{
  "input": "log_mel",
  "muon_scale": "original",
  "adamw_lr_other_params": 0.0017,
  "steps": 5100
}
Rows from block 3, named by matrix and row number. Each number is 500 + 40 x the weight over its row's rms, rounded and kept within 0 to 999. All counts start at 0. Numbers have three digits each. After the name is the row's rms in percent of the matrix's.
# conv: pointwise conv (model.blocks.3.conv.weight, 320x320x1), inputs 107-213
conv.14 102:476456496474534506484460519527455522420477482427514542507505487587514419557484535553472561528533461529457394491466513498462469443524429502487497510517420561475524524522478536514481511502490496458454525527478552482440510470463556513585515506468465392450489573434422488465524526486560550447574481489496475527529503475547502
conv.15 097:452503499589524462529540469465588462444504453480470494497489541478424497490547481497499482516446482461615508487480479481436528496480480525512459478486476463555434448529469530529505466505493488506506460487531537580497535462546468528519458515524591492498524500486649520481478541577447498421589518556472485527457492506513521
conv.16 098:521432534532487444471565488543504507556460546386522526507583490510486555491451497491468506642517553463492527519507569547502494443484453504526488512432495512442433519437467580514469532576536451441515484434494449491636418474487439528501481552429500498456532525479485497493483480484538485450450530466453510449426529553474557
conv.17 102:402473493524544466497494566490503519497483460536532451551527515461505551551483592527420489493524447513537536444464460430468493477506430489499472536492442543495460514491508523525477469505453515500553538509410490500534509480489528525485500428481521457484454426545462476445435468495583554545443498438500504459541468525478476
conv.18 098:467523553465492482471463528497479523574477492548531504446498526456519487497498516530517508502455506520452423487433544459537497514516478536518486479503539456492479500520502511495532524444478530523527533424494489466483417499547494536580491469506515549552504515430445467431550478543493444559481472554548463422505486545465485
conv.19 101:565504485524504555483497513511489479414484494512502495517469454450452566487507516473514461507534506489516470517459497444451458533655484488497524542504520506470521561465585579438525457486454521513469461489500532525475486468466523496523483546449447458546468514525464504453512455490457500523409466490421494506521499542524473
conv.20 106:586447452488491547431559510535540497465558551540546529510517512434493509510590533522503488485484552542465407497438520479514500487493500478447477522476483456491545438497567524562462491430479449553534516539459532478480561497437500513518516538446511524542504553514496533519496511473475502484557492432540515444511460520551579
conv.21 097:498484416468509438487473503504503512516597457555402461480543508592475496462511604525479466570549511445539494517444504532520453553459471517543534433480498547504498451533482514434447492437472502495607483486510481493511505554554499440509563573559489468478471459485510500457513460511445495515502516493479472501631500549449508
conv.22 099:517543538475531523480540524518433535545512575538536464436506451479515469493513515513468589511499601506550445480541464475595569512472503502573558470570434482476535535441520462473526534498499450550543476470500570440477437491549499435509554459509525456440569486493521528486518549453485524498471503514548453510452481462456498
conv.23 096:545467521497482439539527515437562547522508434488465588581525485536417486464412471466463484546499472437583494471499541496525567452569598512452572514493422513458496506494530442504544479558457527549472472479529470526551472472450547456435443473532525539538460487475445555438453524504486485472552509472462465529550500453476463
conv.24 099:490501458471517576529529485514583437531511490453433530481440565546489473443561494466496546401460456537438431430515528490454448482491480566476472460500423446567498531531575562530457522463538550494523478507460466444507505460576494535470470453551490545505499512473492501550445459484434560500503463525461439474530472639475497
conv.25 100:504480472504433514581429525443482438519563507557490513489494495552493467504477526504465557596484458519536467535446518492524529515533450557500476491459455527437536554469538577547502467473494430481554537477544512467528559503465474500467508521514449465527466501540501510519492567494527484464565470492480477412534488565501473
conv.26 096:544529447576480483456449560465540519540509517458474535508528539469516554539409436442463491451496493492498440604438505469464563487423555466423498539441482558529491438530523446533459503467521545506531478498491525474523531450510466487538454478464501488449530551455533564441495505544512501478453478518477444529491537473450517
conv.27 099:448484473447477525546453466553595445557584525507529523442534486532501526508549486558468454475518555500523512429495488416495458536507559533457515457513511558490470491439524454436492539527467443499509490477469459388517469525553458540559456429516440515523550488531493524441496478457468444563476474484475500463525437460473495
conv.28 102:475429467528478502509469502510551489449553572516466433507502510561493581465430578531469442460488527584485535466498554537533491458419581455491540481510510513455472444477451598444431488473508504461500479498513412448468551541447556516535455480468461529526447526483517442538526510474519556563550562456480458498499508515466479
conv.29 098:421476542462535493521467504553538565547550453499572406499434519484432523526458509547502591424504449559488593481501544505460467546484444508462484464488458456449524449484467548439567475513497513479487432554471486506559505464480496530538461481509495477547477490537455477554495550509468533519574437509479484486539488484503541
conv.30 100:494534506464493508474463522504460507469500450515537439513458578474493538515498462508464428441517519515512503434512526551439540459400519564492467488454395507471584546475492417503494419521586546435449457516441504497473495469505455569460501433470494488482459548502461538469473567471502466426550541449511597495538452552536545
conv.31 100:502502521572445489503519510464492481463514571533489511564587513512508556446506446474492557521468541450499504461611448490560549417487481477618444435433537438473562522524433502573455448495514530488439493523433450505511466504521529453470471456573480463554524505468532582477442531454463505454519574468480561489491524471496497
conv.32 106:556504460460501504428509482484531453522505452501498503502449532491466531510488451492506494452466465481520499627559457506461481523511504491545554498494461465433482532492521498509536471474483490454459556490475558443496484568446525459438516449434500480469536544513448616464533454449496492597465435437500447538439487541497448
conv.33 100:609488473443540443483501479503542561497460525502489441445453488500516534474441469455490493412465564464499432414598576484508493544523495545520460532492506510496431579498511490499502517483463587509483449482525529496396507495509448585519499496438499463550536496554506471469497577472478476541488452532451539531562447549461480
conv.34 101:502558536510467456543537557557418490486457480431523571579497553522508567463492564469511566446499521477587425522480510511528455441523568508451506521504513468496468556419508517549536552448484509519539532481479487404501479493574450464509477506495446469410500487488510457498525522488471540543490424495523513506507487533503498
conv.35 105:470503542481530536509429450513581465514483539540552460556458478475482479502549511488504437490510505425476425498549492502573583502535497521591512502494504484495455529487497538563541475501552435515506454466511479551500438477395519532518472507488528509503523616490513495514450488412534475497538518480522506507481401449527506
conv.36 098:478444458501579460519527507499568502429499444452558517480526491488585507495566470522550499465517465484482482508467560502430467492465597400450460495499507476521511431437535475509494521495490508447481550434498580471475454480463481581523524487488547512493426499577470404452478546449492460492533528547511444539531498580471571
conv.37 100:471452475530493562575427490520536531505549537527547490535466534520509466539481403526466493421535502528572537481561506508399430501506449490502537540502535489510524485467481448512546489489484512504489458483459504483507478446500466465556572500541500432506552431520442479430490496456504528556526485536363483490442506490493437
conv.38 094:528465493557442526541539526473550486510564477477523497516467454551457526502446500589598551492539477500571486447539490519521496465490529454470498443531495561518507520494556498507482451498497571469481503456433501551448502478500506486482525473388441492461547439470470531515538468493504498504540513530521451521499469523483513
conv.39 103:474535493509397541571460559514568432505567481493467622476481540503409430497504490511451535556476525478482505604533478455450448407431528435464521535468445555446502433485503504528480447414461464484466422508471434445481481445499524536531582451444494529509448491455473515442443495501534514499473542471494444527503492469446511
conv.41 097:491501526521554468473516475437556542427416560547433483495476482506458505519552530504502590484561524485506499493480463533574510505454524571520526447561489502431434495505476491596513545561532519475580449473412511445464506405549510477488511513437469533479477492476497467473568525491492525541538498466525529536458519489505516
conv.42 101:506585527489430537499476537511529556555504471546536476470513516490573476537471460423510510514560562489441524496449530488538485609493499593522573516444501411489516479559488547521516497506478515474484491503507478474485580455521472510541616479542545486467495475461432505506616500502480493489504426532505526505491512489520496
conv.43 101:442510478505494503519535554599585580480493534474488579507428496493556530570489473513459482457529463564446451567475529491494534505521414491507438506476556584459507485543543465523420470510515439513452503524488519459500495493527493514532530488550518517497485505497502539541453500464547489461570486549484451446477492574482539
conv.44 102:500544475557556444390555504485508565494511500552521501411540476452520476535455572571590545530596506520529465465532508556460510487479437461459524478523427538487481456509509518555515521454552495444485513580521434503547532474494522489528495523482435512534517451504460489448541452470517516542471531518503567442504516523422506
conv.45 096:473581442519546490471572472534499470448547438492506460444475440429532477520537483443505510459453516539499502430479476527454527509437491505502462506476542436521539486494525486495426527538534506402500457467419521442442444489455416517558426505529481487513545510478449516517542474489465493444452492509489470507430491584483504
conv.46 099:501511473484562503458434519499474508517487477443419541395472436518512480515476511502536537441460479451493418452445461560522521475583473503457546529490487488498459520492509504508503503491490543471466518548589503512447553461468451453499494499495453463574430477506457449520477489505437494541510580483479503467500538424471495
conv.47 102:492497451425466509494563506514510532459487555494445453535466539553506480546509469521558491513494549537486498442520473539481438547557472489456482446458502492517537451503476427521548465484537451488488427433538510528564528429508503455475491441490568491486548485556591522516486534461461501528542498503446483509480505475513471
conv.48 093:472480473538455551517521498492537482491526531479448458484509415479488534511509592436476537581490432513546457459504453560466520451456561444527497504525475411510515569536518510559537471515549470518462508600499440483556492495504462495506475440509576484503528502529464532491520494493586486493550513538551403488459482534473521
conv.49 097:496518471502517497513420430514555556522507463489549536532512512545447526480441474542470525493498515464563447553468578520509492511461486490482512484530492452534522517505513463499512475577523484492532450508527518509520525534501456488495547482454481473537525428483487451549533502506380483449495507445486475483505430545435551
conv.50 102:475452559516421416476462465491463482481515447537534441521483590460468576458531532533501481605534534542489477544444467458457479542510474548496460521513507543449543533508514452477528516529479467505505530476454572542486440565508507522496419472508488514505437521412488490440563476552529483479538535534499510438469479531442437
conv.51 103:554477500521482549485536500454486517422509499522525542481587491591491476491460436537460472471457476483541478549508558510477464531457468500518483451510492457522421510439488541449516540532465491518472561650438528492517482541461492549457526496458451525485488479433516492543418527405461507464523508478519494536466463523463599
conv.52 107:440523454532586551506542486479430489465538447525480464528489534508443487523533528539509557510449497489522465505566543521478511510416467518480559552531532499483451414494529535554486491505472457459485436559465514511502472423546515534467503472527513468478546509486487538476515458452533593468513455447454525460523527457479443
conv.53 098:494559484468604385550462535513552501519527463506487481461454513491510503557456519505522550557483574485511488481421502517533564505476555556512607475491510523491532499437511428526527452427501517501574527519533548505523477463452481439475527519472491477421512545470486442522462468547588515546497537551496522475522458475394562
conv.54 100:507438486490475491514467501406459510457549526370479487491473568470464399469503563423476536501469515513505494451461506581526518509500509528484481513503535467509459490429584465471572477478505515539440489512479532477502505462520476533569526443456465450468485530525475490505572466587446519497423454526526471444460554427451503
conv.55 103:448473449542494559472455527509457528510516523464465518477518451477540430522529486452417461484539438503510499504466507485452509536461439431479514449498459561539473484474588421470485508449436414437520528490471490458513501447454477492435468484458563445489427490499468497510487537476516503403482565555533482556573581459464491
conv.56 097:500447458476480431518416467581508499556535522529461518470467544493515486535510513523440481450443521473528396535484452536516451420516483500505479507517548478511507508503556488474504437439476508565472451517532552527457492441431614503510555576484471463512559501468483541490539446497513512492483519463483459543528566548433512
conv.57 100:412454570480493499476466556526522450459501553513453527565525530526477494471503513507521429520463556563531462472526482528528511607492585476444538466457487549435538433481463438518496565449504456501483458595487460508559541491476479473467516509458526446510541507487499492469516489561448529455438462518500459536497409453530457
conv.58 099:535514459514544478515499497595548442507503512452498615491464503469468529553456507498476492525446499509497552485462505584515620425501521544439428505549486556515508514536567483487501456478572496546474535520513502496445496484456443470536566485459465437555454527494517446527414450530556525561486504626458498502481488475537488
conv.59 098:578473483446500515504539450492514538604493535475528538435455444513555484508507511434544463474539505491490562523532487532465478507446473453538514509527499523428492509441515471482456520494458519506514474388552436505516488507489424503534487516444506475535514459506491537501550536497529542464527469499538514494475503548502511
conv.60 096:486501445540494518501460473481438494532510479550488561499492479520518499513528514453517505444432471498461469427463510510488495418524566474450581542490489512487574464465510497440529480537493480422491465570491547432504603587508602449543495443574508479555505440523515541525513464506527505549429566500561521473422467522598474
conv.61 101:511472487394526469525502549471510473492511455433478476505452570538491510512478589486617492435579597417439483484462471448541490517457530477432488484463477503470479540510480479455431542449556479445522542527473501532493475487552562464551480511405470389560481465508485527449481501486477448510510501528496479558510520511564461
conv.62 094:416462457477518486451464500549428522472507458521487499450495532446458447476476474498495571487458421415506494430529523474486536474451438509453498571462471492466445475497501464475535536543490553392480467456519570547544488477528531517472468524467430462489491503521505374461579524530467458497518473492498464474497533547547492
conv.63 104:496559417487520510501437437504582496503544504491593415469525562540512526460530559493506599464481455502475487551529534474462477495508571475508545547566521445518477534486430500451491478467422507449466560474543506475447536504492488435441459515372414473577461494522479593526487463461452469507521444422566499524488489489445456
conv.64 096:496436547504533478489514471459546560505469503530513470485523436548461485493478441466491494474467494514568518509529501496553484428440529504496474437531521421514534488532471421512513499523504514504503514486567508396455479498518515438571494466540497513518445528471617501502484451457473419509452503579545589382503584502463588
conv.65 104:497467478507434582493584445481491538492504518455470497537479517494498494524528487465422547471515477504536530383514466486499554547474469449474485473521464468476462420502531474476417476451481521426454447515480498470518470506475451528630555499476449491515534443552495529532499500552487509426594501501489546560553464479469507
conv.66 101:558516521469455537473489460498519559521509491464503498446500490502420553459503491504496491450404522523442471560602494495517555506492538501554461468492544565493533507625435493485544525500558480538522493566533454435443497493444452524499483450483526488620503563470493607593531491513470528523590433575550538516491478495435489
conv.67 093:416537478480431501495477486510494532482480472582473492489484504452520469524511459457477454492460431452464407515539604528652581537479567520501491500448579474550480468523460515465520511568527548443534536475533482565552443528497421520522454452465483475497539445525485504506489506511541482516510454481540484536518434510473515
conv.68 103:518449512492522449414420471483445504480472440498432487482518488472457558498521484511555462453441528485442463529502517445499460480453469425463508547454541468487534623465484474493508566442447428504522467478474489465496529481503475450473491520514585490481470455476484494464572557538470429508476498494496516544457495544532466
conv.69 099:587455438477528529606472557474445506521561475477455524500430458443581468437548509470462511477491488453539472523459512470439594472496473437519588522507518548493471577497506504528499464514479515511480469469524509488459358459489586481469462487451557558495451466538514506478478586490452506498378541539469436492476474495484525
conv.70 103:522537477491517475552436502463476515471445481499436574460538572501493502483614500512501448547472566541463496479507520561609467608520550538592539590509463474516477513479474557495517486486560563524460417535522429486452452499477481521536469535461493517485494517586519486511433492471432478512531500490476552507533443481524452
conv.71 103:515554427494506459516505539468497537459506583527511522616445542486457427419610543435530538469582541505434513460469502482524502463489481534551506546483517530487490522484496508467522509455531516462422486625566519388506512486489461430500466474482537504474538489492437452481491456492471474428582445550451495489485455516566520
conv.72 098:531481591504460515513512458552537561524447469512435582475510551537594493488442483495461459537484500511454517459501476520503520493494538516476560442547514434499519457547647453499506501413497439476461533494477454516504526460542496559507469520528503500481446450636507474479551474471475518581459530511436431468419495567523503
conv.74 100:484509434445545490532520472477527460520485500486476469503513501467445508494459534484540541451447448519429518471496538484454474482544521508448485528529428475470455433462468500506473471533467457480566473572530519481515483425504533507461489527440536429444457583479510472511368468596599547469502588495447516465475520386501533
conv.75 102:567564497515553455500468546568436503500519495513462552503459471532498509521522503586509468444533437530554500446553517485501503493476457542514541429458471451549491552471473505464527507520478457520500462517515462526490499437461579530468459512536502483466491563506549527547476535522530559483536477494498468491541505507535458
conv.76 105:503500513492450490548476530493482526481528512485524493487445581490487477463485477510461430436541541474523453447531497527449439441544533473482516498617487546510476464545473489528465563518478493456419526498527417509574524476494497488467527532506478499511465487476443502607498447465494465538498567456590486550496499516480470
conv.77 098:469487501513517488512550531460565524489514423520483452394460510465486461497518530495527448474502433436583515467486549500515461526483484449498469515467446477456527525439457490491461485514504525508480492503524468484547439495419498494491438501500490458497534446575449464507511621505493518478462496423506518501507461507584472
conv.78 098:506471467520421572440519527484501490408511562502457514511558525524505494476518586496441509472483549434466427420534473492515482498586469433477489404462477413457519507543485518482490479463509503547511537434488496533445639498550512453560497476494453424409531484561509538557522478418525528565454436530486486469435450467505433
conv.79 095:499500420496517483511512524473546498489488524518466519528479547450496493483448614504490491475500544476441449514470534515508484423517575501512452577485508520484534473466472561485561519495512560511452484572459483510524515507489477456510516486438553468564476470488532483514502449511437454561478451535462525491545510492448406
conv.80 100:466485446496467460495486565504480491551491455589483530493516520496493514546546507547467501517501508474475424488472479511459444537566461500504504472444480479461554549485530570507524407490505512541492455537533461469490601469522433500476570472513446498480517569461473487515526464473544534445431494550499517498576535392518508
conv.81 101:486487474534485467507482490524546480516497429455505511529480519454519482485451500492569494534557513547514417527545457503484485534406468477452529492446467540493487429491520504541460478532505544506490465494443481457488568484550505482514495499509478504488460457488510509461495511492477460484423548502459543499421506534507452
conv.82 100:492534474552485494478541510562568473515478440524484479536513522423565494520486496461490534498512481453508543449480507536431481465453513490463536469481485622565586538493479556518502533508502578512468549518484543523503473419545468501485472501504572447498536424489482479542508481503501476525553415512516499495469438484456488
conv.83 094:500466530509540550433556492521489540539448518451444448552536522449483514562448406494518569487450496528508484494478491490442521505518523462466421504513476486502445578468443462508540535536465478495476542504476509475561536489483524480484504517479559480474444516456539547518518522584509481534542480454466497487526475448495461
conv.84 101:505522529549486517508417506503586438577503538514466523562483458465569482617480474485500422531455514576600524506452546566478561517524524494537474458528552459484463500502464506498495483486475483491479411458506534471554463499545492518544448436503523482501490478479456532474472414508497476521448526510423515434481479537464457
conv.85 096:474456432475510470489549508483464511489485501518475448564509541488473451551421507469430493524509446499485444467586451526487485492498448522475408584437490499582553460475543471467500548500561427494503419501480504503462465527517500500568532487497485532532521585531494472542468460451489493483478500569467530484442496460510496
conv.86 101:444540493552439546561524514453453382468530494470504429493466472513499493486523523485509534437483472514549458534468480495455485494478483536461571495532479522499468459510553526521488505452487477517522559471597507536446468525580475459445407478546461546515535491489504515447491485538515522569471488466493540534493491461520486
conv.87 098:401471462479501522527545467476539448491484500435513485528557515544540522519514534541558478589515438464494546494500497482526487584420481515474519532468476452640447500609482461581496479457550561504563500483536463469447497469559496488482492494457524454506439438488488466404486515445477452445499480450519465449486493577450521
conv.88 101:521549519413466495540566487458451530482507510526522517434502504520424479486568463557490509483513489558475546462487432467487537371433486416435435483543530519496488524590457542526553483513509451487508451469517504513522465488461490433548577478546432505487550532492517511520481476470470448476535464462487504474524463486507496
conv.89 098:573440485478473431511503520461501441478465500498643443506504472465515510449493499487547499441440458468477536480490484553494496517477521549472501472447487451522512499587494554416488446474482526552542506504444506483469479491485440516469456459483527440526501525469497440567531439507473470473573506598429432497554525459554584
conv.90 101:483535467498532506498442543464491504499478540507442460575546408443524489496521501571456485486491584466438469450567494511543425414485581506498493589456449507470520498550459494491467472445536495573513551451473493524455455468484562467489488507506450556546507494491490455475516475517459467530418471498519570523557538529490465
conv.91 104:523490544505508427537503544454502476576478497473456563525531509427522560533487435488522525490444482489496496444459449472538520531491514510485507442448438500555590461475493545473509509462534496433480528449574500456526488419514557517472499486544508547450389519455513439534504546470483493501474515504497487533498546468481580
conv.92 098:493443472494565548471419513457438469559582508510462451565559469517543530462476430475464511494536535519529473495509574503475486549477459425450506511413524514445553497539456498531487436446462441460495544483438494494520520440419501497453482556452480484453424477543475572492585530477496472433521519536523482464496436446459442
conv.93 099:460489466431474462517464569499422456453489450468488469505486451498506513590467534572472492444495485505582437470569469500431475452412486468475549595494525519522500436535459492460570478485601426544513498508471469484510448482507485480498579509512401515487502580453551574548488535480492450492416475462515456459493567476488534
conv.94 098:440560487475464485487495468543488501587553512499504490446449436432453493502518486474474462542458519547460400496524499471495520494613488590488521531471559525500430547476537378463485490480573521470527576487438493502502428468551536490500505467523429555464483515528485518519487541451534491510472523477508563435481574541532500
conv.95 105:471522606524517471504439474554489491567446494557532476519492556509479535492526464568567475470520449509501523499463602505510503468503501465538504475501498541428506464489478491469460540487488523487515456536495538515418502529485550492514439548530457473444505517550545519508520452515542451475426499516555442475505507485551476
conv.96 103:555485478555480487474475484523552479462474507514471475520431592574471408474590436470489505446534488530435505513531451513548505595514548494455494526518498516548495471512536543439463512534485526507467561477517474508479488474515479489452526420561564466488551517433564538526522524482498501471518448470503502486619441519538411
conv.97 103:578515470483595530481469478507470453455482383518434457470544537501437465471478510496409524523510518434524517474493518485512478543493456441555520464444585502545437539424523466509444491492502486482493532533505437505516535478458575513458502497576458472480527490496458480469478427529438566518497529510437486459540493520529457
conv.98 099:471450448454532513503468474435548487525493521445536421567494513471446512503466485553504482521495558539477463541576533523478551528501496499560472475433516461482510522488457446555501501572520532508525473487632443489478552469516485479502448514460452550448521527532546462477519477442526462502500479558529473546473514447502549
conv.99 095:517521524513466480508569466542472503474479474513471525536532512578505510535579469550511428472483545449430503482580529505504524619463513516533538473456445507474472510516460512599473495451498510571462452508526533590449551507474516446546544533485515419426523438538451469502464469458511519569486528546478489469480446445478559
conv.100 100:467512465433507472549500524517438483535546577500528507433463576423399544531480491475500521457512493510509509458532520488504488529528544545497517513444396512481444491509484563469546600476494456531517509538469479467500582540545548572542488477450497484507510469466515487541437445437458496491487474541546509489537517471458469
conv.101 100:502577487521507452512449525556534472532498448487512530499447470544506519604456457490575500543426523596526504473500488505470466502487562492499456491501516522508512503492521531493531552513553445482471474452560478548463532441525465421459460512536500553493500442507512502544495468546490504511420497572496518552524419443472477
conv.102 101:487424470532517465491526545490496537498531550457477543472529481481490569522566435444523503477552553466499553462472530522480476502498543502521469488601500480544500533465517461492524498458507438600475443561497517482572489502494485504548438491448546472486484513588494547505504587471515457436533481462514447410416598500523436
conv.103 092:563452562533482559501468442516446527484574485453495467451418435483499457494456478428486550569454490541495466533495543443568512441473513452454526536466455516511514523534398485468574503478452502447466535586529529483597500495455547497492469462510511459541491512423632478472513495503522445592547534507521530462530508546473503
conv.104 105:505511485488539483552505552532483479528499489457504484528565439500410522531514501555532537538557506476472545448476524535472446674506541480463487459466470492513552519474521541537551525460533466534463498571492487497506480602482449514507499490507565449464485484525461516488523449498512529444507572451593523520503566565512431
conv.105 100:457490569526520534515536517553559493455529541442509448453509431507444482497504524532549454515546466497499493439435466511514528454461604517450449432582513581499457537520479497461478544508430517531497500518481466503572482536444511428416496426500537519478543459493512547562495426494490520482512528544572490514477439591508511
conv.106 097:508605463520481432499535462471513533525494524502476471548442553492496510570506486487480592494479491506507519493545568545509536469485373467519534359494414490565526541472575406447454440491526514505509447509491451545484480478479495512487550524552519500551461530628550503530474529598499536481504475544549469494521457482500497
conv.107 096:479535576606482521432488447527507508567506507447430518535555467439470500509484493463518506425476501467455502579438513551436449499494567536532467463505532490484523530492512484564527482497483481453455479526430496486472530505501495533501527541469478486517414427478458506516461542401558474516507505550556484481460515442608485
conv.108 101:519550546494512424555498481490466507436432651440465561521453514431532422551481498533425466479480480557498506449477464462544511474457576502468459479405451467514472516462484469541507589488532480533437463529439530552484462498476497468444508618515458508599445539462527479492492491463491484497415468507474477528479453450439516
conv.109 100:582434558474540518511496517554503492538590502491552409502514455438517498528566510422503418491479494501531518487512418492492487497489535472475499454519533509561510439470466456483465519439489454475519545475543501528433471487440436574465463496481458539500472426461489451487511457477546503454520495498510478554515471535472402
conv.110 102:550496514467514575522486487482465414430497501472466462470489468503474499565515474426448522477509538509499490552478518420481521493536487507571464533494492415532470509468482498503520488495480540475507480439517457467506500518534547507485525480470430492548497478523500541507522571490491487488491565521516462520421498515533531
conv.111 102:521495511470507484470464530471517453568523442543559561521467532499567507556527508459452486432510515477503478573472486554487448521459499476481473462459455557494460592583501491538542493550549501519517470509413423469539519502523545501492488456506509508560524571495496413451534451454478456463471508487461500470496477532537543
conv.112 102:454493499444498560545513527434500453544474457544570549508553502523513463502472477451423475440481472434486495517513481495508501435547503540513491520423521527548434468473559443505484459496508518527423466505509533426488516501619446513513495471511509512448501472473466578475503530461499480501449558477470493473583514569509535
conv.113 096:516492534531493430501588441560464533518475509481540558494542454524508457465490451501550509513542568493543503568520524569457481473465526422467470491498501538458528450503567558407467473506512452480453509474472487500469472476466533526529511532481544446578528538472530531518501502482507503497489451448531473562416505575454436
conv.114 098:527439507461499443449501418563488515516505478438483512442478456496494493576509470463469588473483510523545449479583473543435458533522475521494463529462482482475632468524473490442508468497607525468447462493499466434434454523462490495556500533524521483510550482426497459527528530444518487556474518496512484460430490479547540
conv.115 099:532469563476532550414497486514498469488428505528528436488518410498477484492501548544574451453536443467536481499544515456514514488517452475436518488482460470498523472495511445556509521419581516474512529490511539498434460560507465504522468565502466554484457456574457598504533528433538516405505496497590501501428513481501510
conv.116 103:471577529538453512436456456443482491417517439457585513507478461474487558491594556424502490553545495526487510484473523546505561510505517572490431463539480526474522545550430547507485471600528466492521507452409493472480479510451436553551475476538490521497517539503515472504483487468543461502534484468499580434456454538436509
conv.117 098:477474467468555490456414487487505456502521432435509522452473478441490503537574503576433475472490475519484563554527504427424485481513498471444508477487534462506535467476401491537466467471476514475476504437477529508490525416446483477478494497501474462473511550548488427542505515499478506484535515443474516501489483539580493
conv.118 099:542486557464465533469550566488492501542555476556465414487485508469549515521482476557504519550451557485535421530560484506466554486548479505499514555530487541493529523439498466492411611554436490511447421492433469517513584446432517536478462503483541540483480546460495543495504466551559581547541493491538459550481532470556530
conv.119 098:527510555541433465490532618497518474481495487502547472483439539542472464471531502568459528490430510462602505492491509443468503543499457487551433494602502462493449477528525509481554479493522480474622452529482409447526500461487467514529533531488514456529528468547493518508539487436496534506546441502486555454420473465466475
conv.120 100:462472473534574518533456481508552429450520540590519551522502531472522507476473485471565455482582433440546478491520492514499492448519532501520465421513490450497468444540510500479474506474580451442479511526453476493487524472492503470500479496492449504478551491554480533516450532495494521477470508503503519520544469438433524
conv.121 101:563479503516504456555445548554475535471511505522484576477474573451418528565518493530529491474474486597445518478478466478466432472594548453500579464456515502507532488542530468410431487544520562532408477422544447454523514522529471503553470498504534454456451527532530516569522432465576470504499521494456447483566444494584532
conv.122 106:557491424505461520444520472469458466469484441546513467492437563531570495478501510502454425529497548533501519449454636501529519522509478515459416497480499511473555442434444539520516590548507442579555474533471525516473482454506481524509550597518523515549499461422478502487404444521461495496540528479463515449508512485488444
conv.123 105:453495501467497542494530499498501432518492532486482461440420502522494544522517466504519454498480525494477551611475476483461503499440489477503472459510448537510432485462413501549562481620519492521514494456520557482538491519420523542567593405500449492470444519537467480440513483592578581390535505559553533517507484463497474
conv.124 101:516511479463446523466479497505487504527489521517568531507489474457524443464496448478501546498488535482510536515467483505503500466430536556506474462527555423480497510583533465462545484536570525522435450523499487485461546495457478461562507524523451561470462484531418481483416515427489493465551493531535499555497487519475437
conv.125 100:459456456558502478527474485536579469527525480505636515485536491528494531566484494506491475539483519492551504443490487502505462502509468476478562534527460479473448485476450443487424551510499482513592436428517524532549565505467499453550507489528471509531571404481477540502528477526518469535475411460510478483487506493565506
conv.126 100:505484511407484507484455544568501509437494460540503480537543516477479546448474509480507481491478450495524521528460520471513496508509527476496603500448442458517502523542472515520533473519482470428574481502460456448451468487443465440513558482473548583467541512474554469516472486455539500554471454515589491591424451487577476
conv.127 097:582508479519515494498499544554457479527451469545463470484444466447514454482484515516511545469523484515568417473493585525484591517484501526502535499484454490467477508477514484486450514516461467490462516458574418606549524520478533453493477477414456465428497455491533503454554513492555499471465457479528602500445532437467550
conv.128 100:437460504514518528511497521482455544535557473454447416502531453518561533523480494481527511497529483494531502480499530473435541481507480423508570462531507483474437548476532453481505408492524469619416495475430473491479450481529504526454461501456544518517541448517587507521426481484520537410451426591498521477495467470497440
conv.129 103:523494525444579506535476477492478422526445441500507451453495452494535436519558529499498522508509495531485447423491524433496512470513451521480507510528535544525485497505514488398459522565452454540497489433518476455543414619536558459472467586535502523529534510528449525491555475543485526514507488456462526463535530520556540
conv.130 103:533524457505474534500511474441506442492517433474541443482576478577517456501482595490512474589504593570448525513474472540497573505459475467542489553432481488536478523480480539488549471536523458563553504480550567470502532483456455508516515509492451479480502508490503502441571444492407498525449445542506482455491489517478496
conv.131 105:496463492558550454452477469493532487498477567473532432510569543493467507481478459452504524470471502477518398433490505500585512545475487395503425517479542509465510495538499528479539494498513579451527563509452506443524503575498487480529493512451473510480444450515452495490448467505472533556496530487528558528482533566508549
conv.132 105:450478485533471518479414508470497564489472427453439558437512595463439488455541492524458498515572533464469444532470465506496515534508539488477552573456487521515491499465565481470509451452497492416498468443489576543468491466484520440616484534481494495489455487479426692543457452503480442512517459389527446521487456457432464
conv.133 094:468510515537546488462476492484526488484564517467574520501531568502559521516494499490568491454477491499457492522478571514534474518454536486418461487464588478483458525552548453430467521478468511535501479528428493433490438483554527461495472491465493435484470538507531490484545540539531541443511499576507424466532458463478536
conv.134 103:491516468491509517525490494463463485421568492488540523499428449445563436455455464506479538435515543471457520455515523508485529551485517521444546485451498538542524525508484509487529529505467486500504479513529499442492521574480523454449539529486525460573476455487530522496489478438526503418482496447497505566535428584442474
conv.135 100:528520507537448535557520466448515532538496488509575539466447496453469520469491543495532500509536482578483510515510546511486474455551564479498501478494591508435443483471441489511545496469533434462544483477569488494502518480512482548482466450477503652452447540485519471580552495481479464516508505456475592486586523561586578
conv.136 102:509496503530526499494463552444468511518504511493553516444494517496464416494512491483505484457516404512464532532457532431502490581479463446513528457469481414539479480485528456475410502560454589491553501512486424455540403494541504491441544491530621583488470545494467445539453509467497513575478475513460448540469432548554498
conv.137 097:546489604492521422506516510508465498440541562430485444537529463480460568475530503459504434514495515472416500486395506501471480585514503477522473471467523419545553472499477544569576536515523482445455490481443509450577547536448463559635569445467497515493483458487492470488471490440460441441589440488501479523489506485477445
conv.138 099:556464465485534555503540433561505507464473508482506510513527505455545464484547437554473462566484486522468515467458502527522517584473497549528486556450541533468472535458510584472520534463410436476508536547463541603475495496558525620526519501592442468494452459510484564510520560511526521522477476463459488511507526529471479
conv.139 101:533508490552461475507487578542510471474464457505499538517498529482512584486496484487524543519490527381459582550470484456578452529560555505427438523568547451519501512527537498485478444523456489495504462527463524487500547514474526450477477502437550581469483491495445516539416566470455450569466502492513554545509483439489464